python train.py --image_size=32 --horizontal_flip=true --translate=0.12 --norm="rmsnorm" --moe="top_k" --num_experts=8 --moe_every=2 --patch_size=[4, 4] --positions="sincos" --temperature=0.3 --momentum=0.95 --orthogonalizer="newton_schulz_5" --epochs=4.7
Rows from block 3 of a small self-supervised image encoder, named by matrix and row number. Rows with one number within an expert belong to one neuron, the router's apart. Each number is 128 + 32 x the weight over its row's rms, rounded and kept within 0 to 255. All counts start at 0. Numbers have three digits each. After the name is the row's rms in percent of the matrix's.
Before each expert's rows are labels from the 100 images, of 14976, where the router gives the expert most weight on average: "patch colour" is the nearest of a few named colours to the mean colour under the peak. Only what is clearly more common there than usual is listed. The data: photos with spoken descriptions (Open Images, Localized Narratives). In brackets: how many of the 100.
# router: router (model.blocks.3.mlp.router.weight, 8x384, trained with AdamW), inputs 275-329
# up: expert up (model.blocks.3.mlp.up, 8x384x384), inputs 275-329
# down: expert down (model.blocks.3.mlp.down, 8x384x384, transposed), outputs 275-329

# expert 0
patch colour: grey (69)
router.0 084:112172080113096107106154205098183199199085128135129092135171096171163162141131147143060177116124138111147140122161150185127165191160144101141179101151113136077163184
up.0 110:123119123107173190113140125132123139121074172141131155113127178113163186213121098162162203124180149121092099137136131095135076139117074143148160146131093122106149143
down.0 106:132026147128112113116136100102111112050119153171176119169082103133208107115131176112098123105181122135152161142142126116166100139075138155161143103040138091117133123
up.1 091:084184144150135151126141138151134118106057180078133165159133148144138104131127124110081126128190125113104159109134134063098144095166111189126105180130083110089112157
down.1 085:091172120167156142018047176144146109110097096146104156112184163104078083168169160133167142131159158065145137115120130046198081150136137063140105086094196154177148134
up.2 125:095124153169133135157132144047066134173180111146163160127154098130116133128109222088139143145108167161090096085097120114076135063154100134152178080128149084125138125
down.2 125:150081107096160130112161115011169159165140107103139136059141136153098125120102124083116118114105102131092144089148122187162114092112142127118161156151122200110166076
up.3 081:126095112093152123131095125098128107155110110092173160070127149104158101105146130113103074123205122107105133123166108155068133132072125125165150188084072111126126113
down.3 084:122118122111094097109156167124173105141186124228133184116166104154092116101130109143126147114123113111113126144113147109125107113162169073093115117134192146090134150
up.4 116:160096158111049122127188143132178121160116081170112138079113176106157089147149135144133119113121093116178171082107178161099078120122124145138154096133129187106126109
down.4 117:129184163195095149144160151142058146160090208094109080076157125178102122148113125126075145137139153098151116112128125099131129157179095162105121127144109173120062102
up.5 085:149149191183170112097104132115190122137112164121135149132094159134184118091163096102123137170111212151137155122125149045140105100175144131116175154083131156073172126
down.5 085:107102125162151091136075160132106086140120167112163167068137178149110127122157137091107114167116178100148127169143147073131162139156110157097107142145073097153134154
up.6 081:090193089175052121090098181125131077163088076111112136116095104135141143093138145130152086113146089188137127101150130138107101112114155110139139151105069094090101109
down.6 089:140120128099124117115129156139119107168130104117092137127162107175104143119191121115068164156119173134107130177107101156087116186166075154134136160168152139118120097
up.7 129:126168162174164159140135108174146145105184177145135177106141146059161103129141090127146115155089109157108070086095174161179150007092163095085135130095074197125108126
down.7 129:113167115108077109139094097085086159161154107138124184159087158073121142122134125137092140067192088113061125081125138137117168121143186071155104080175110144143128062
up.8 115:198087089116148058203117138123059171191154116104085159075086110136148167099134125147149147083110150108141174136126135172117131148182072147191083115117094158095193148
down.8 116:122124167151143105137137120059094111154130163105156103122157114135101075181079154127118162148122092082153104116155131071132094154158122104135144144127140118104130127
up.9 062:104101143146082166190127167084202102082156147149098126087130138099116145115160125148079173156056118095099137115134132129132132119209193141120148121171095144160129128
down.9 067:134148132125123099161131177112115117122080092158120086158114079119138139129147183159131120097071119155124107152154155115150147152083155109077098150139075116114166133
up.10 123:116009092075083162099107144091127157145180148144162131135105127151144102105058147209135136166162123122103081140137150128127156172063149098158125140144165135130102151
down.10 119:094129098136104126060106133163099132124042124218082106116090133154055142137135109130200156123158097122109106121077174110132142089113130153127110111107137155176125107
up.11 058:081133076133143101096087130089164096143126157084066155088101131178166149117161090121118153143159110135127094112099155176131148126146132139106128065168112112176123140
down.11 065:137185121085133153118111121088093090092119158145151103128145169072108118098100108117157137088134120135155251176133150123116150134140115159070129148158127123180100131

# expert 2
patch colour: grey (64)
router.2 095:134087094149117154120156170113173176175100130100144193161154121104135127132047068153121117109117151130175140167159158132142128151167098098103129122150056094109071160
up.0 119:157102112152121088135150217102172146136153133147126129148139165071086111112122142082142129099097117144190092131145066115112053141118137108142136212178194100149170159
down.0 118:152159148113171055132113116136161056163140138145129115151170122144125098107128111196131146108108123127038070198107112155076196151158124082114089167079147139103142084
up.1 082:146164147138131095108148122178108130091100144062183098188136099126166119075145125136132105168122135144094141113046114145132085109085119157092081098105185124157134098
down.1 081:088108131116122112179091131126174123145086148095188090147116106156152084166108175141094124155193121158110132124187169158158158102116133119117120098160107130157148158
up.2 123:159133126171180078161068171142149163163140159162181109122143183146138114144159163174089099118105100148183119156166090113120096078136074150092155118105080000133139089
down.2 119:116178165184103175116134115086093096124160152144105169096137136081097171073156109084140154091120138132159090169145149206141175093158143142149096156093157169075133145
up.3 108:091138153127121076095129127108180092141157092127140119149111103144129152096128174087105188130115141158091147135123116157151152122123122122141110114123149123138127164
down.3 107:055122111239068125121125136121087160097095170114151158124098152112087146184138097148103099148121139147083132190064128092129115146096129176094109121110201097108099136
up.4 080:131086148100111126115151165100074161127178123110180099074164073133158098183074156130066090085150117091111139122153150159127104164153061204129171155108078148140098141
down.4 079:128166103082081221126082114102122108116140081200104092073142134132127097151143086102156148145135110123147094099143069189114079105119116108148127095158149118126090151
up.5 128:237124098152097124134105144136094092143082162145108137070203124108087131136133096127133132153109070132124138157134138175085115172102099093122151169120121113135112120
down.5 124:121179105083173107112115177118133134117170113144154146144085164065119072176126136153092136170155214073123104139115099150114085127068127093127170165133121174114131156
up.6 121:126143111118106169144149165112198107158115139089125140137176150077108178128146183049131078059116081109120136118213106197091137123158135120116065221127103106155122083
down.6 115:129092106127154118114071160090110191117084131111078126137116133123103131105088132153113118111123119097153105131074095138137124152130098142117113107091137148129116118
up.7 080:129139190136146100125139172129212115113154104106126120075203162129109111125123114168153102172149095149181136099193114121146106088133115128113131128162095101125117188
down.7 080:161124092112153128162078196105153173068147172115147114106113140124099080127163121122072130110123161152099167148132098116172101150124138113122119146096128158136114112
up.8 108:111103125132156077160115134177107144162154163136059123134119121116110139105161174146057112161112093142116064165138057167123077161107105189134163119146157138151127102
down.8 103:145114102142182106100077118115212127136088070145155104108113181114112189124156151160116145102119115137123085127067089118122121141152167125115128172168137134116065155
up.9 122:048091079111161177125085154144151128085153116140158120137152163118136149107175150119121113168120140132138130141127153120110140115131201120141087125133126096125075104
down.9 117:084140172125125095110158164053167079090096146162089166111204154099107145134074129154112107105120122147115187109134175196164088153132128100106165141125136159128136136
up.10 080:157113086114134122166161116173102121091186111090088109136125111176115128083062076142108100123050105099146168149147065122120110110094110131152146162176129106083093111
down.10 078:104127129141095155176111127105082110145120105101123065120100088158119106155100123154126136103078111131171122087125169152111105123155137153113138092132113193112108141
up.11 072:124112145107105161162130109121127107149144132132193169127155142060158150153123121064154107117177100094098193135129157169120171176102112092146102152097137161093137076
down.11 071:136099071144153106126163130129118116152105144127140126153147089136097153135171139164100150071080159088144138140087141078161165113135132112146065137142166129204144140

# expert 1
patch colour: brown (65)
router.1 087:169163116155082106159177154161159136241080090070103145116146111130146109153125129136061078148105153134139133114134096175147121195100068109109148086153147100179157148
up.0 079:131143137176114070122072095107100122154158108125117122110203161150171041116104137119149097178141159125145133123044115054121089135121121127090149172119107107144089109
down.0 090:079117113133148157166099085104103134133146103090063118212151149147169141136160128158149096154054202178122128109174081123142132106075105157143118129066115129117099195
up.1 090:128119112157116115151163138112102140175137154122182166133156141185135164106155149091160107126178121157098081124118132142145118014096138153141113118113122113126101054
down.1 093:123026067174120142240122147228135069106142181195052165138125151054195163159153151125173121117126135098100110107145163137132097103088066174071119139117092120086111152
up.2 073:105110130169097096184103109119152089177104083110163091111140155133113133160160135088100144155134155136129167087168141106082149106165119121078158085105131143157117128
down.2 071:142157135113148156093058070117122149095137185121097166157168159132149075098050130110109110137129124129127095086071197067152111164117104095107152114089130152144160078
up.3 043:108115157076099086131137109188144168130172143069099143131091123079161167171088148097112132122098125150137096174131114059171107102091094084165185093130155106185147114
down.3 048:130178151141103076134125143200143195145127115141122118091095111117160160120094180168082188145222095185137088159131146063159122127123137162163108107143086176175177097
up.4 116:141056138068185085073115107131107151124138079151113100132183115119176107145140063153147135202108110165162068152100121061189087116106136134096176132104094154115124118
down.4 113:128129197224122116126137135097110126179180092088129126174162092179147151106167090145103143177142135155183148170129137147105185076151128078092080180109137137134140100
up.5 112:067176093156182137159090129058118164087125163164112147149093096056136168148087082092134056149077145102104087109103115139126172106114134124122060109085149067164086129
down.5 116:226159126120111145104255119077110177153091100130107127139121155135112115099098162132141108111153069145197121080124102102149175151127134126164122113159161123124154131
up.6 108:078067128084107154084143120139136073096177082128107066080055189170157123199176088163085129096106108132066164082164113056124195187089160110121157105103104139143151160
down.6 122:103145097118152155125139144126153129119104121101132190167153183145122107176160175123160115119169092165087144143124131077109110044135082136079068142118139140179128110
up.7 087:127188145091134156146090143100104145084080135134119128128071170062102136125122222128111119089160100129148139164201164116104091139100046149170160169145122134140134114
down.7 089:023119092105173199155110145129130166132163097110090126120092112145098146144154112081182116047153126125104070063104151119122152151087149136172174155122117128143108122
up.8 123:138144103163085170111053138172109092147088130122148127103135116148149120165103153161093091112107150097128132128088128069100171152116127176142145123128130152127119103
down.8 124:155165153143122157141122160112152130153167139151134136133148107132106118152110148104105131099098097085155084163107148179137119182138144132162074075173122155101135120
up.9 130:186154163143158110167131127097121122154131126185159125146154072178107118130186159135144139099169083111162103139089134141139163152123149179077112144117125132071117158
down.9 123:161186086170099099090170130135117118196140156113125196119089152153187161135139142150113131174106164133126087162196135075103160160129156105131162103083178134149094118
up.10 070:134168095158164156123187076133106141141100100120160110170093205150143111118147143110166094145145139091146100093146188118097089082111098144159118144143142094099125084
down.10 077:093103077094138114096134153141111083136147140113137129112120115096154154123082069135114107136062152206150188139140114210134074110159133145098120059113137149097153067
up.11 112:097125145135118140176136132130134087097162146128107074138114113158075097185107132136096125139148109094139085135112152128137129144150138119141131165139161118156192178
down.11 107:166146128187123113154155133126086209107138128180085131125115101099140157062140142121072152108163157165079136013108110157128076135158138171106102086141126089160137124

# expert 6
patch colour: pink (36)
router.6 082:127141106160097142164148191125180148147053101090077146129150120115099113154068110161138113151073192117132109106146094153098099184108122123167087138153084161088128111
up.0 117:141165145090096133130103112082100129131144082138144116111099127132125092107098123093145065190149109063153089198141142160095094129099178098145139118122130140134148121
down.0 114:122203138140127120102110180118174141066159046091164125103137094129138102096102098093134115080108068082073162196134085119057139113147086114147069087120112174111226101
up.1 110:103166136134174136117117143109119165091082137112151113048144149120118079150150165108176117146165193146175170077120154168088086158115112172101129122097091082089102117
down.1 104:160076127137079150134148195064099116132137188156175090108150099117138144055130107126131180108057140099102120129108127109188191115145125061159122128117124104149117092
up.2 099:139108093130110093087128182069154090119108108164160150137114126067141118092176201121147149085155135179130140100215145117146100110111122108129097087158117119168143153
down.2 099:151150150176086122070095129123110176127092139097121119131168195046129100227126102111190107126187088113118143112097120096124131154093112164095144135131121114138126161
up.3 113:168133111125104134124204150134103111131188135141156109114164056158144075128133154078092086116153140116131087064206121173073116166102130061070120124131140161179143107
down.3 108:132079098158108125080119067130127118102121160164140105075174193137074124124111195078155193142096166157175132173114151145134170090120155135093115132126133161098116144
up.4 113:133167114195185133113137121119070114114142109144119140071175127151156159105132122138062129122129096171109081143197141153134129089152089080140098126107105066131179111
down.4 111:104155139158108105116085142102121108089165146118151114126044209111150120126093199193142124129122107152123180148147228160141059168142107121144181137110132151123128160
up.5 109:113131158200078144107106113116149155147064135085130114103145142110136115107137134118107129141115156174103131104151149135132109067138134137108197140123139118137163089
down.5 118:166085150129144166165123198115144194148129164133128113191153146168132156126097108093057136111150169112169115099141164115106166171161100119113150106160111180124098145
up.6 036:114093178107124108112113094090042124108146110138134118090099126155111065149149062150181127075124166119146169114094178097183131129169148112164135132111138135090108114
down.6 042:089125114125154132095088167109094133106129132151156133111110148133080138128172143152065122122075126146149072143138108166121155097183183169147099124118178122151120133
up.7 111:107185091169120169131130162101126070147104101131102157092143106173135107091081155156131113134142123144114105100122150149096139193173096136192140148147084143191132131
down.7 103:087134105171073164150104147111120115093132121093091118118160116142180095101148132127081119132187099077109188147109088161150156149108111123135156146076118173181126092
up.8 124:157110176115152120176123130098104128110142070167123120046134083192106090146120113098214164094147168082140143098098147148108140043119126126165076138129121203079197037
down.8 119:119131120189148156081135152156130105095133191178135123143166157112103128099145142098113093115144188130153117160122143050092168158127072121138126131124132091122128124
up.9 067:080098137113102132134097135112205079118148097075112112128112113127097091128209130174101097142066163120153144123140174188131147160078083067101146113111085130222178147
down.9 065:099106107153120125145155123083153129069144156095106140135171138120143068096148103071078159144115126132109103107133200223195129108106164096111104125124155155125118132
up.10 111:102110097097180131076139117123108105106112143095113097095110142063118134126183165148177129101134187137153048135184165062110085116098086126158158108140127172162140187
down.10 114:085173145153135130068112122136164116123102109083115139136170105135134159124162074125076092145148181136152132114144142131174113117115178151141172128137145108206188093
up.11 097:168151167126151204125063140099151128084183151127099080165118088115097117175134137137121140107105085116143043094101190113151093156155102124114107153186150128155107111
down.11 087:151108120091151077136115171114086129128152143171141157152164114087133145134076095102176102114118169123113150142132134127091075190121113086144116144133123184106087076