Rows from block 3 of a small self-supervised image encoder, named by matrix and row number. Rows with one number within an expert belong to one neuron, the router's apart. Each number is 128 + 32 x the weight over its row's rms, rounded and kept within 0 to 255. All counts start at 0. Numbers have three digits each.
Before each expert's rows are labels from the 100 images, of 14976, where the router gives the expert most weight on average: "colour at peak" is the nearest of a few named colours to the mean colour under the peak. Only what is clearly more common there than usual is listed. The data: photos with spoken descriptions (Open Images, Localized Narratives).
# router: router (model.blocks.3.mlp.router.weight, 8x384, trained with AdamW), inputs 220-274
# up: expert up (model.blocks.3.mlp.up, 8x384x384), inputs 220-274
# down: expert down (model.blocks.3.mlp.down, 8x384x384, transposed), outputs 220-274

# expert 1
colour at peak: brown
router.1:178117030160117099109137175098091145140155113111138122179092199140100158181109135116135151090127129140145139103080167117106055091121116114164128142108103118132152142
up.0:121148136167140157150148150132142130189151154196102125084110177147183047103120167103181129145204151168094097139209195109114133135162217123176110088080114157139124118
down.0:190141143128142118094097120125124156111157116113078072104104104144158142096099152141128125112150121157151117166126099089194153074097141172108165091119132119168155081
up.1:109152100134073201113142157103122113152140073120094158171128170108111092113083136121112091136160173119061100122084109133089136214113120095121180063103119170147119140
down.1:114117110087153085115177141151134110117147180149094157164057110105109161111106078124128175083170066155150149155119084163127117101153130143192098135092102089146161130
up.2:152105207136092163131110099145117147114161130100152129113129157176099167164127120121179106169108156163133095096083119143099084062115167150086131096091157125145075176
down.2:076147102181116081000108134150147122206151080174138116120119118178128112129134083178143127147156145091142124097120122155108149186133088086117159174138084190089077160
up.3:138173114139111161141131171090129157114110081129146089119115163101154151113122166217111138115147156098174111141143070129133150123100098171118114154119185102113095139
down.3:166101084178120078154101130199163108127065142102104153147120124156114139118155096057130121194106150172113045121143164110102077098014105124120074108118134121098128157
up.4:113183108126122077130136165149163166120166192142088149185162160174079158098143178159103117130070118133129084164141118137131055140107123108175137089070145092128084077
down.4:170119134119139133146095107096119128099095136134086093116108132108103149058143146101132155104161109136165164081086167157109170137117093141155126136096144135115130094
up.5:072114133077101099127138074126078148053118070143089106107170087083075151142117101185122137101145190161158147095148174177109118170114185086085131081130131087109124147
down.5:111140091111132113183142113145153160147110110141136166099115114158177134130156211154154116119124081137120122123152157089083156150117071140103125119151113136103084119
up.6:045169076126106164128133143123068137146066164123135153097160079115138117134113150118139193127123087173098147113113110158135132120108172107165122110129101112147127087
down.6:131084152109167119130146120192068090159106152098096163103102127147155149164125066195065120145114166128127077184109129119094111128133121140179118147070174124159107116
up.7:141131097111169110126080121122110111102164109043118135143169108102130156101079124134101123168094134170083107079128153133052120128152108160160096119096096143175086132
down.7:103170110091138067100130141135166111129147151158033102138110122084141065074079124032152064100121122114153149139172141101119120145111087101070129108141142104138105105
up.8:141076124181086134124149186142161151092131101033175106142088065158123095107126130107102161112167139168134115156153100083093079131044060099127194074109163122150108091
down.8:186072123144120070148105121164121139138141101180166150152110094125124124079084117102068133072101144117082117183134068088163107190083166086115119172088140154104146169
up.9:089177158156093119102096106134096147115141135055132131093133140105129111171136110104105145179149175135168126151108152175115063127144121121129121104075081107144162150
down.9:144130170136132056139057140143142078145133121163098067094107134153172156074140121131106128110160184113139135110149171126125122091131119152096140070131135134166148154
up.10:082143129120054151174057129171098149111128177175158136056147173124115154103096151097117144139078141066170136134112112111102142112076199155103097089093140156089060093
down.10:087117156157131085165136115129056129141133107134128139144072107103116110040173117108186131102097118133092094152161140090117149141136119146160170145119153135159172142
up.11:137105120072144165134138123168168168082200152157102144059163070132143093133108168139083116203099160090116114132145103166114149113106119133145182068135159142129187137
down.11:101139170183140065167126128147139129197106115186127124109116088060132128143049136119144111096145064153163136131115156189111126087055172141134091094123150057103117112
up.12:094139070139147115061108142130134138112163084177128178143102128180192109154145140145133196202129120060096121128141117144118137159123132097084187117160185084113092088
down.12:085111147138109079092163139139139126136107146088117143122138134128104074173128091117137096114169085128121154157170129203137140100140147118161176118141103082140104118
up.13:075187077131109169091106104181120173047137104112116169180176100132207204117136138133178131150129157238080138087147117157107123083066139176190110117151165121089073128
down.13:106117137124130230103201191139131111114130120065162098181059100156126164102124123105066161089101127147069075120110150088122150176146083122143091146175165117098104144
up.14:140038143133075114133114126120192111161125151155113136143084137127055097137124142128124036102131151143152120186059096163105103136095152129115115121108137167138106084
down.14:127077128170135084099133111148114091104169063138097132116166129076153124193164161127122129141168149093109092132147180115194126131176148099043084170111108121082131137
up.15:169195170069153156114177090089145105096131083083130112154124132129136131183148124099101142117105098078126149162162124151077102114124194099130120164141084174055074172
down.15:107115150144110146119134073137085123045132093156143107118074174135145147145075096076159098189094162122164084118163100108152111115104135153132101128147070078164126096
up.16:092133169080149172061157093152159119144167158142167205163133138160049093150100061130103132164118137122077119168158140125119087158143159107170112094094108100140101096
down.16:130126160150152134120189117100144132112068120142157169135090174117121118155169178063125106119159186115133089109118109161087180119202120162138189084116149146140091159

# expert 2
colour at peak: grey
router.2:136141055150161128116176135142123122147137088094208140201119160167130108088126164085163105114128069156196137101092142136138073143163169159085107178140135151107111074
up.0:141213143164090135136116088128133118162127157158141154083163071106155110095120122131157105155133089090135110120083196144173115127118094054124128126098130162115139171
down.0:128113158113160138145152137203124168070080121151175115200138154122091163089117116211145138118152126169143139145081079141161114114194169083132108112117135128083127122
up.1:174170110143089129134146151052103084152160117135143184106078124180182120162158147103107169186094115218155118170125125140145150096143147114087118170146230119177102101
down.1:182120116103163155109169103138149119137147170106110095126172110158143124102089174088125106098190131132141083149183101146131165128132137123170109082185177146149186134
up.2:105078097075127140170151151158161145113106116099160123107115166160109079079134109195126084155158099113116090062127152098103147123159121136082206113073037132164110134
down.2:124112110116109134092171112083153089145181098175175135126116050116136149109119147133155118156153177144103127167150074139145118115066190101105133136133099112186104122
up.3:087058103178145149163148140093145128049141112089151161136120149087130000130122092107134138137152179165103127075173181118043142110092145140208110108111148133165148141
down.3:149129099121150155137141141164134122163133122118142142102099135128123103169126084099104099105087142119132119123167126111122168111075109089063143105124175083071106187
up.4:124093171150122133144093159163149093131102143075090142102158092096153099162130120128153152116090128188127140184113086114179074103174161127154099119179154149143161155
down.4:137102179066127118116180096076149103157096122154125157091187118109070136191093185063074097168090187137114113129151129146108088133113087155083148174091186086105152146
up.5:121093178107105107085099117130148092117133113095097117122062178116087123041086102127127148045125123139092157000093132138091129096163170128100144140125108088108121128
down.5:118113141137122130115131067077112087059093112183143079091203080127194158148157179175196180201126161135120121138087170142115059129150158174113120109120146156116118159
up.6:127161085117131112183190107110119111119093101150124151142132077162145088145141153156138100131145134074070113158133088138133132162176158111102123127150164124171180132
down.6:148146079153142113127101157120115152125147039185167131216214176136144119121090141150122085075107121109131112109140205139152158116096125121145123172098137127087167141
up.7:120125163131168187087143136147150117068127176101200193151178129086068140143107169122141186143135150075125166141121096110102136149132173104185129119115126083144091146
down.7:115161109129109109141114157120118105128117095102059077181161113086093090059120105124074117126129092141169162125107120135086114115171132115152123144165142114109141120
up.8:101096112110159085104133146088104170145076123198083159127148099195146127091136153129088131141093162075141173087150111088163108162147134138124080118160096140135100125
down.8:109120170121092078088103111156123181112044113123120142155137100165173142103163105067149157104125115139120118134118125090077104115146112135161130182101141156150122106
up.9:167140143142138082088156160159113111091127155157186138099162165111135121148103127214157111121099131112109095138089155114114138126144190091171117183125115180076132118
down.9:144107124116129182098132102111156138089096120129098109087119106122140146109111153163125112160096123118135163101215106144155119122116127141131111146140156086244104155
up.10:088168137150135091161086066089205180133122095119099067122162122142124106139108160121131091139157142119136103134102145168166095086124089093179134086121154117128077109
down.10:170196141127123103148116123141078090138153156124107101083176089104141111099167139146100163108100088148055133136131099143090081156100136145175102142073129139114117139
up.11:195072106108077063170142075163148078121120120169107146136111169151092201127136125119155140061186172127040140101070126127129102174079184116107101060143156107141152168
down.11:071153115096078112171083074188173166072168131136131159105153117056145144108135144103108102123108160183089111103155100103126124081082139099113101142150118061132149103
up.12:132125167141132134136158129127145146148084159140083105100144181134085101111121136134148166072132139137097128137181066100103172137150131121134122095077088118124175165
down.12:127135139054169141097113108083092157173114115198143152122130059164134119034120110127056091164115104146144138116128079118115140117079080186125132113097070175115106144
up.13:158085189072144117142087145135142163088126111118080156166086158162091178087142093122161084158135091079131127075177080211135114153125126176123122162132172165171142125
down.13:139073121171123143132142156139183106096105100127080155130157137190143113139102091118117101152101118126103148123103118174110111128081135144120128154101193143108121166
up.14:142132171176138112129115141148200115114126113120181178110127113157133142095140078145092176177133116112147152184120021143147103170150168151137137084090179129145127137
down.14:104097127158123135089123080138172117174089144175143102113171118123119150092186110137112134117127153101096126157075102102131146139153137138132161127068084138089110121
up.15:168090096107092176115141115179107141131107144095162180154119111146137127125042144147146146176113088179121142121070100065147110073147098116138144120071136094150154083
down.15:057119129134050153103123126167175076171151170224140157108123140139161116138158181132163143112154162164150112109165164168159064126143102069198111140131135103156114152
up.16:149173171075142185085109130103157143110142089057159093178154089158101110169133100099144145097111147108114109166167163161071150139110155108166147187121115158142132131
down.16:136137170153106124184107167146121128119101196146156116041145224166141137136148190157127120084109106153127135121040131087176126125087138110101115091152162143131151083

# expert 0
colour at peak: grey
router.0:137132016114127129109150149116091130082134157108176136231087177138113156126135138120147162085086117176145133094114150079166077086135120065166099160097149099106149146
up.0:123157094200131132112135094124092187176117099133080089116158120172162135147128083147153178220118126119142063183133159143115141140184111136097085076114164121079153082
down.0:096130094174109135119167143133081213055109092168186102120130148175168104139092132174124140155159124201156178152144116115121153137121115151134146172145151067054071099
up.1:146108153109181167189086143116109092093174131125153158112179111118155216078161107104175083144104133185182120169150128111136100108173141162183073126104112147094139119
down.1:079072068108093170132138132120184145118066126155124132101187098102119142135147118074102100124146115121133154116130113145095104125119118151162121114184133138133097163
up.2:151122114096105122121154084131095090129111096111156114144144108191115161175148098131089089128111163168131105086165141101129169106140160095096190111098130161124113092
down.2:155116147161122155094134112148174111107080113109093129100095126060157158132068118126130120201110151085161162174088099122113180117149138150165090085084140155223103136
up.3:141152193175134147104054123159110114074089145148179145115106167089149071085155150168097192117098104076117166140165166100045183137119144106103060088130132099129141132
down.3:024153116086117106160141134173126097110209056145122121121132152142117115141124143105157062119163174101061148115135104094149134109163104135141137043131122172162078148
up.4:176128112111152091140090108171166120062169194066059101149149073177093147124149155074156109138142170090113175128166141164078129138155093080163140096117109099204125187
down.4:146142180126155128083134137170148153168139089096124104101136115149103082142157108091142132070118096083155132127063096155142120144167087135082088134151112103173131128
up.5:147111188114131107120100105152135090078115137185141100142142161119143155208159118149144136106099118099095167087128141156094154091137147087165096148160130181145054089
down.5:120189152095060084096144126112160128160082116134115160147108163150135182120130063180126115160123115085099127158172142148043129117156172191157141128078122136139114145
up.6:100076095156151169089138164164102167086077124102098119204155158185054135135172118099194166106134147172098119150153126135109168131158199115136132121153119132145125112
down.6:105134125178083155156109109141126155167113098158150068079122141142091136065095170151106154127185151078120103120145166128113143169101165148125104121099126172164095135
up.7:103119126128166079098122165155125172095151098072119083077123113159143168072151084068169110102168244120176146108143137127096143115119158151126106076179117134141120089
down.7:139128131099100144120072104103121111145139154130148118166098119110190119172171124107157140113146149105114129111120138077105194190156044100100108118079139184109060139
up.8:096123123113141165111114103060191130166096121109122107118149136127135113120144100113154123105095136129125096122098103139083069116153174151142140098119117175143096101
down.8:082145114110081079180123115152119149093080092141145143129149117137105151085043126125116115140159119110046080158192113134152139125175166118141172088099131122049101115
up.9:163104145133104137133109118128126131108161188124158106103161191140101133129143082122115129196142204112098151158131153141141202159149129070124138169088135116182131104
down.9:136125160094144102095151168097063127065164147140119139103177153092090151087094101125146158166096097117127200186215087112107155137125103071088165145122123090106128103
up.10:125173136129082136140169121101146158136161120125107177115117154117087081136065188121095067103101104174157069145146120130113147098131131103150159141105150124139162088
down.10:075124187106116175128123118081111123139089124150112164125144154103134117185147104132075112107178131149113081064134110064098165092190137141195137092105176120130147133
up.11:087109128119092135132152137162110122139133127110150165068087124134133133159167165105129088097118126073140136146125115114176111104130100159106126069051184108093059162
down.11:123114136156138111099100150136208142182152086167127119107178112076118144139162180142051176140178171097148087099116128117084118164178137134110154101072117134121182074
up.12:112119088171129068132123076173144111168150146111173157142108108118066089095082094143152155163119146137134163085122165146093125110152069122158140176141106159143055155
down.12:101169098127165155128180161045124111078139091170108110121128086142058114175161149154119112113093104131133155144146156130143088143142155121054134151120124115148066070
up.13:113151164170178130139106146112165112153177165087133141101160048167130108125105186079086124147076095100066098170184094124081114123192096166098108057113072163121119126
down.13:076117193124152128110124113168087166129144133101120108136117103112088119196175148203096067161070146159132094154147165183141093137099111153140185117096055151152153199
up.14:221131118121073095125121086111093089147111122187114130127177176154157113193085104116141127134142152079158109099173158167158128170158123118164123153110181107099076148
down.14:134108169103109108157141140170098187126147115139123137133103166169121121074127108129195139157139184119149159132122095082149096149083114160170075063118144104187184131
up.15:100091134054002097143161159119109082143125131100166097084117090161184083144121153122133099144130145172183090113156161062165117145155111144090093087173143116131064076
down.15:139103134029123145115142160151072171138073146185172064094178169097071104152056132131131149147113092133094163108130151139143054107144057127108107123118122114127157166
up.16:152153145137136149127131167111109137181094128173160117152123159167155115131113109131193104101139128175158149193117089178129135156040166125187065122133183126123133086
down.16:091113131067136153189141123141197072127161174112067190141117152088076080165143159137133057032097101108160098074124129107099086152160160138143119123122188102065132119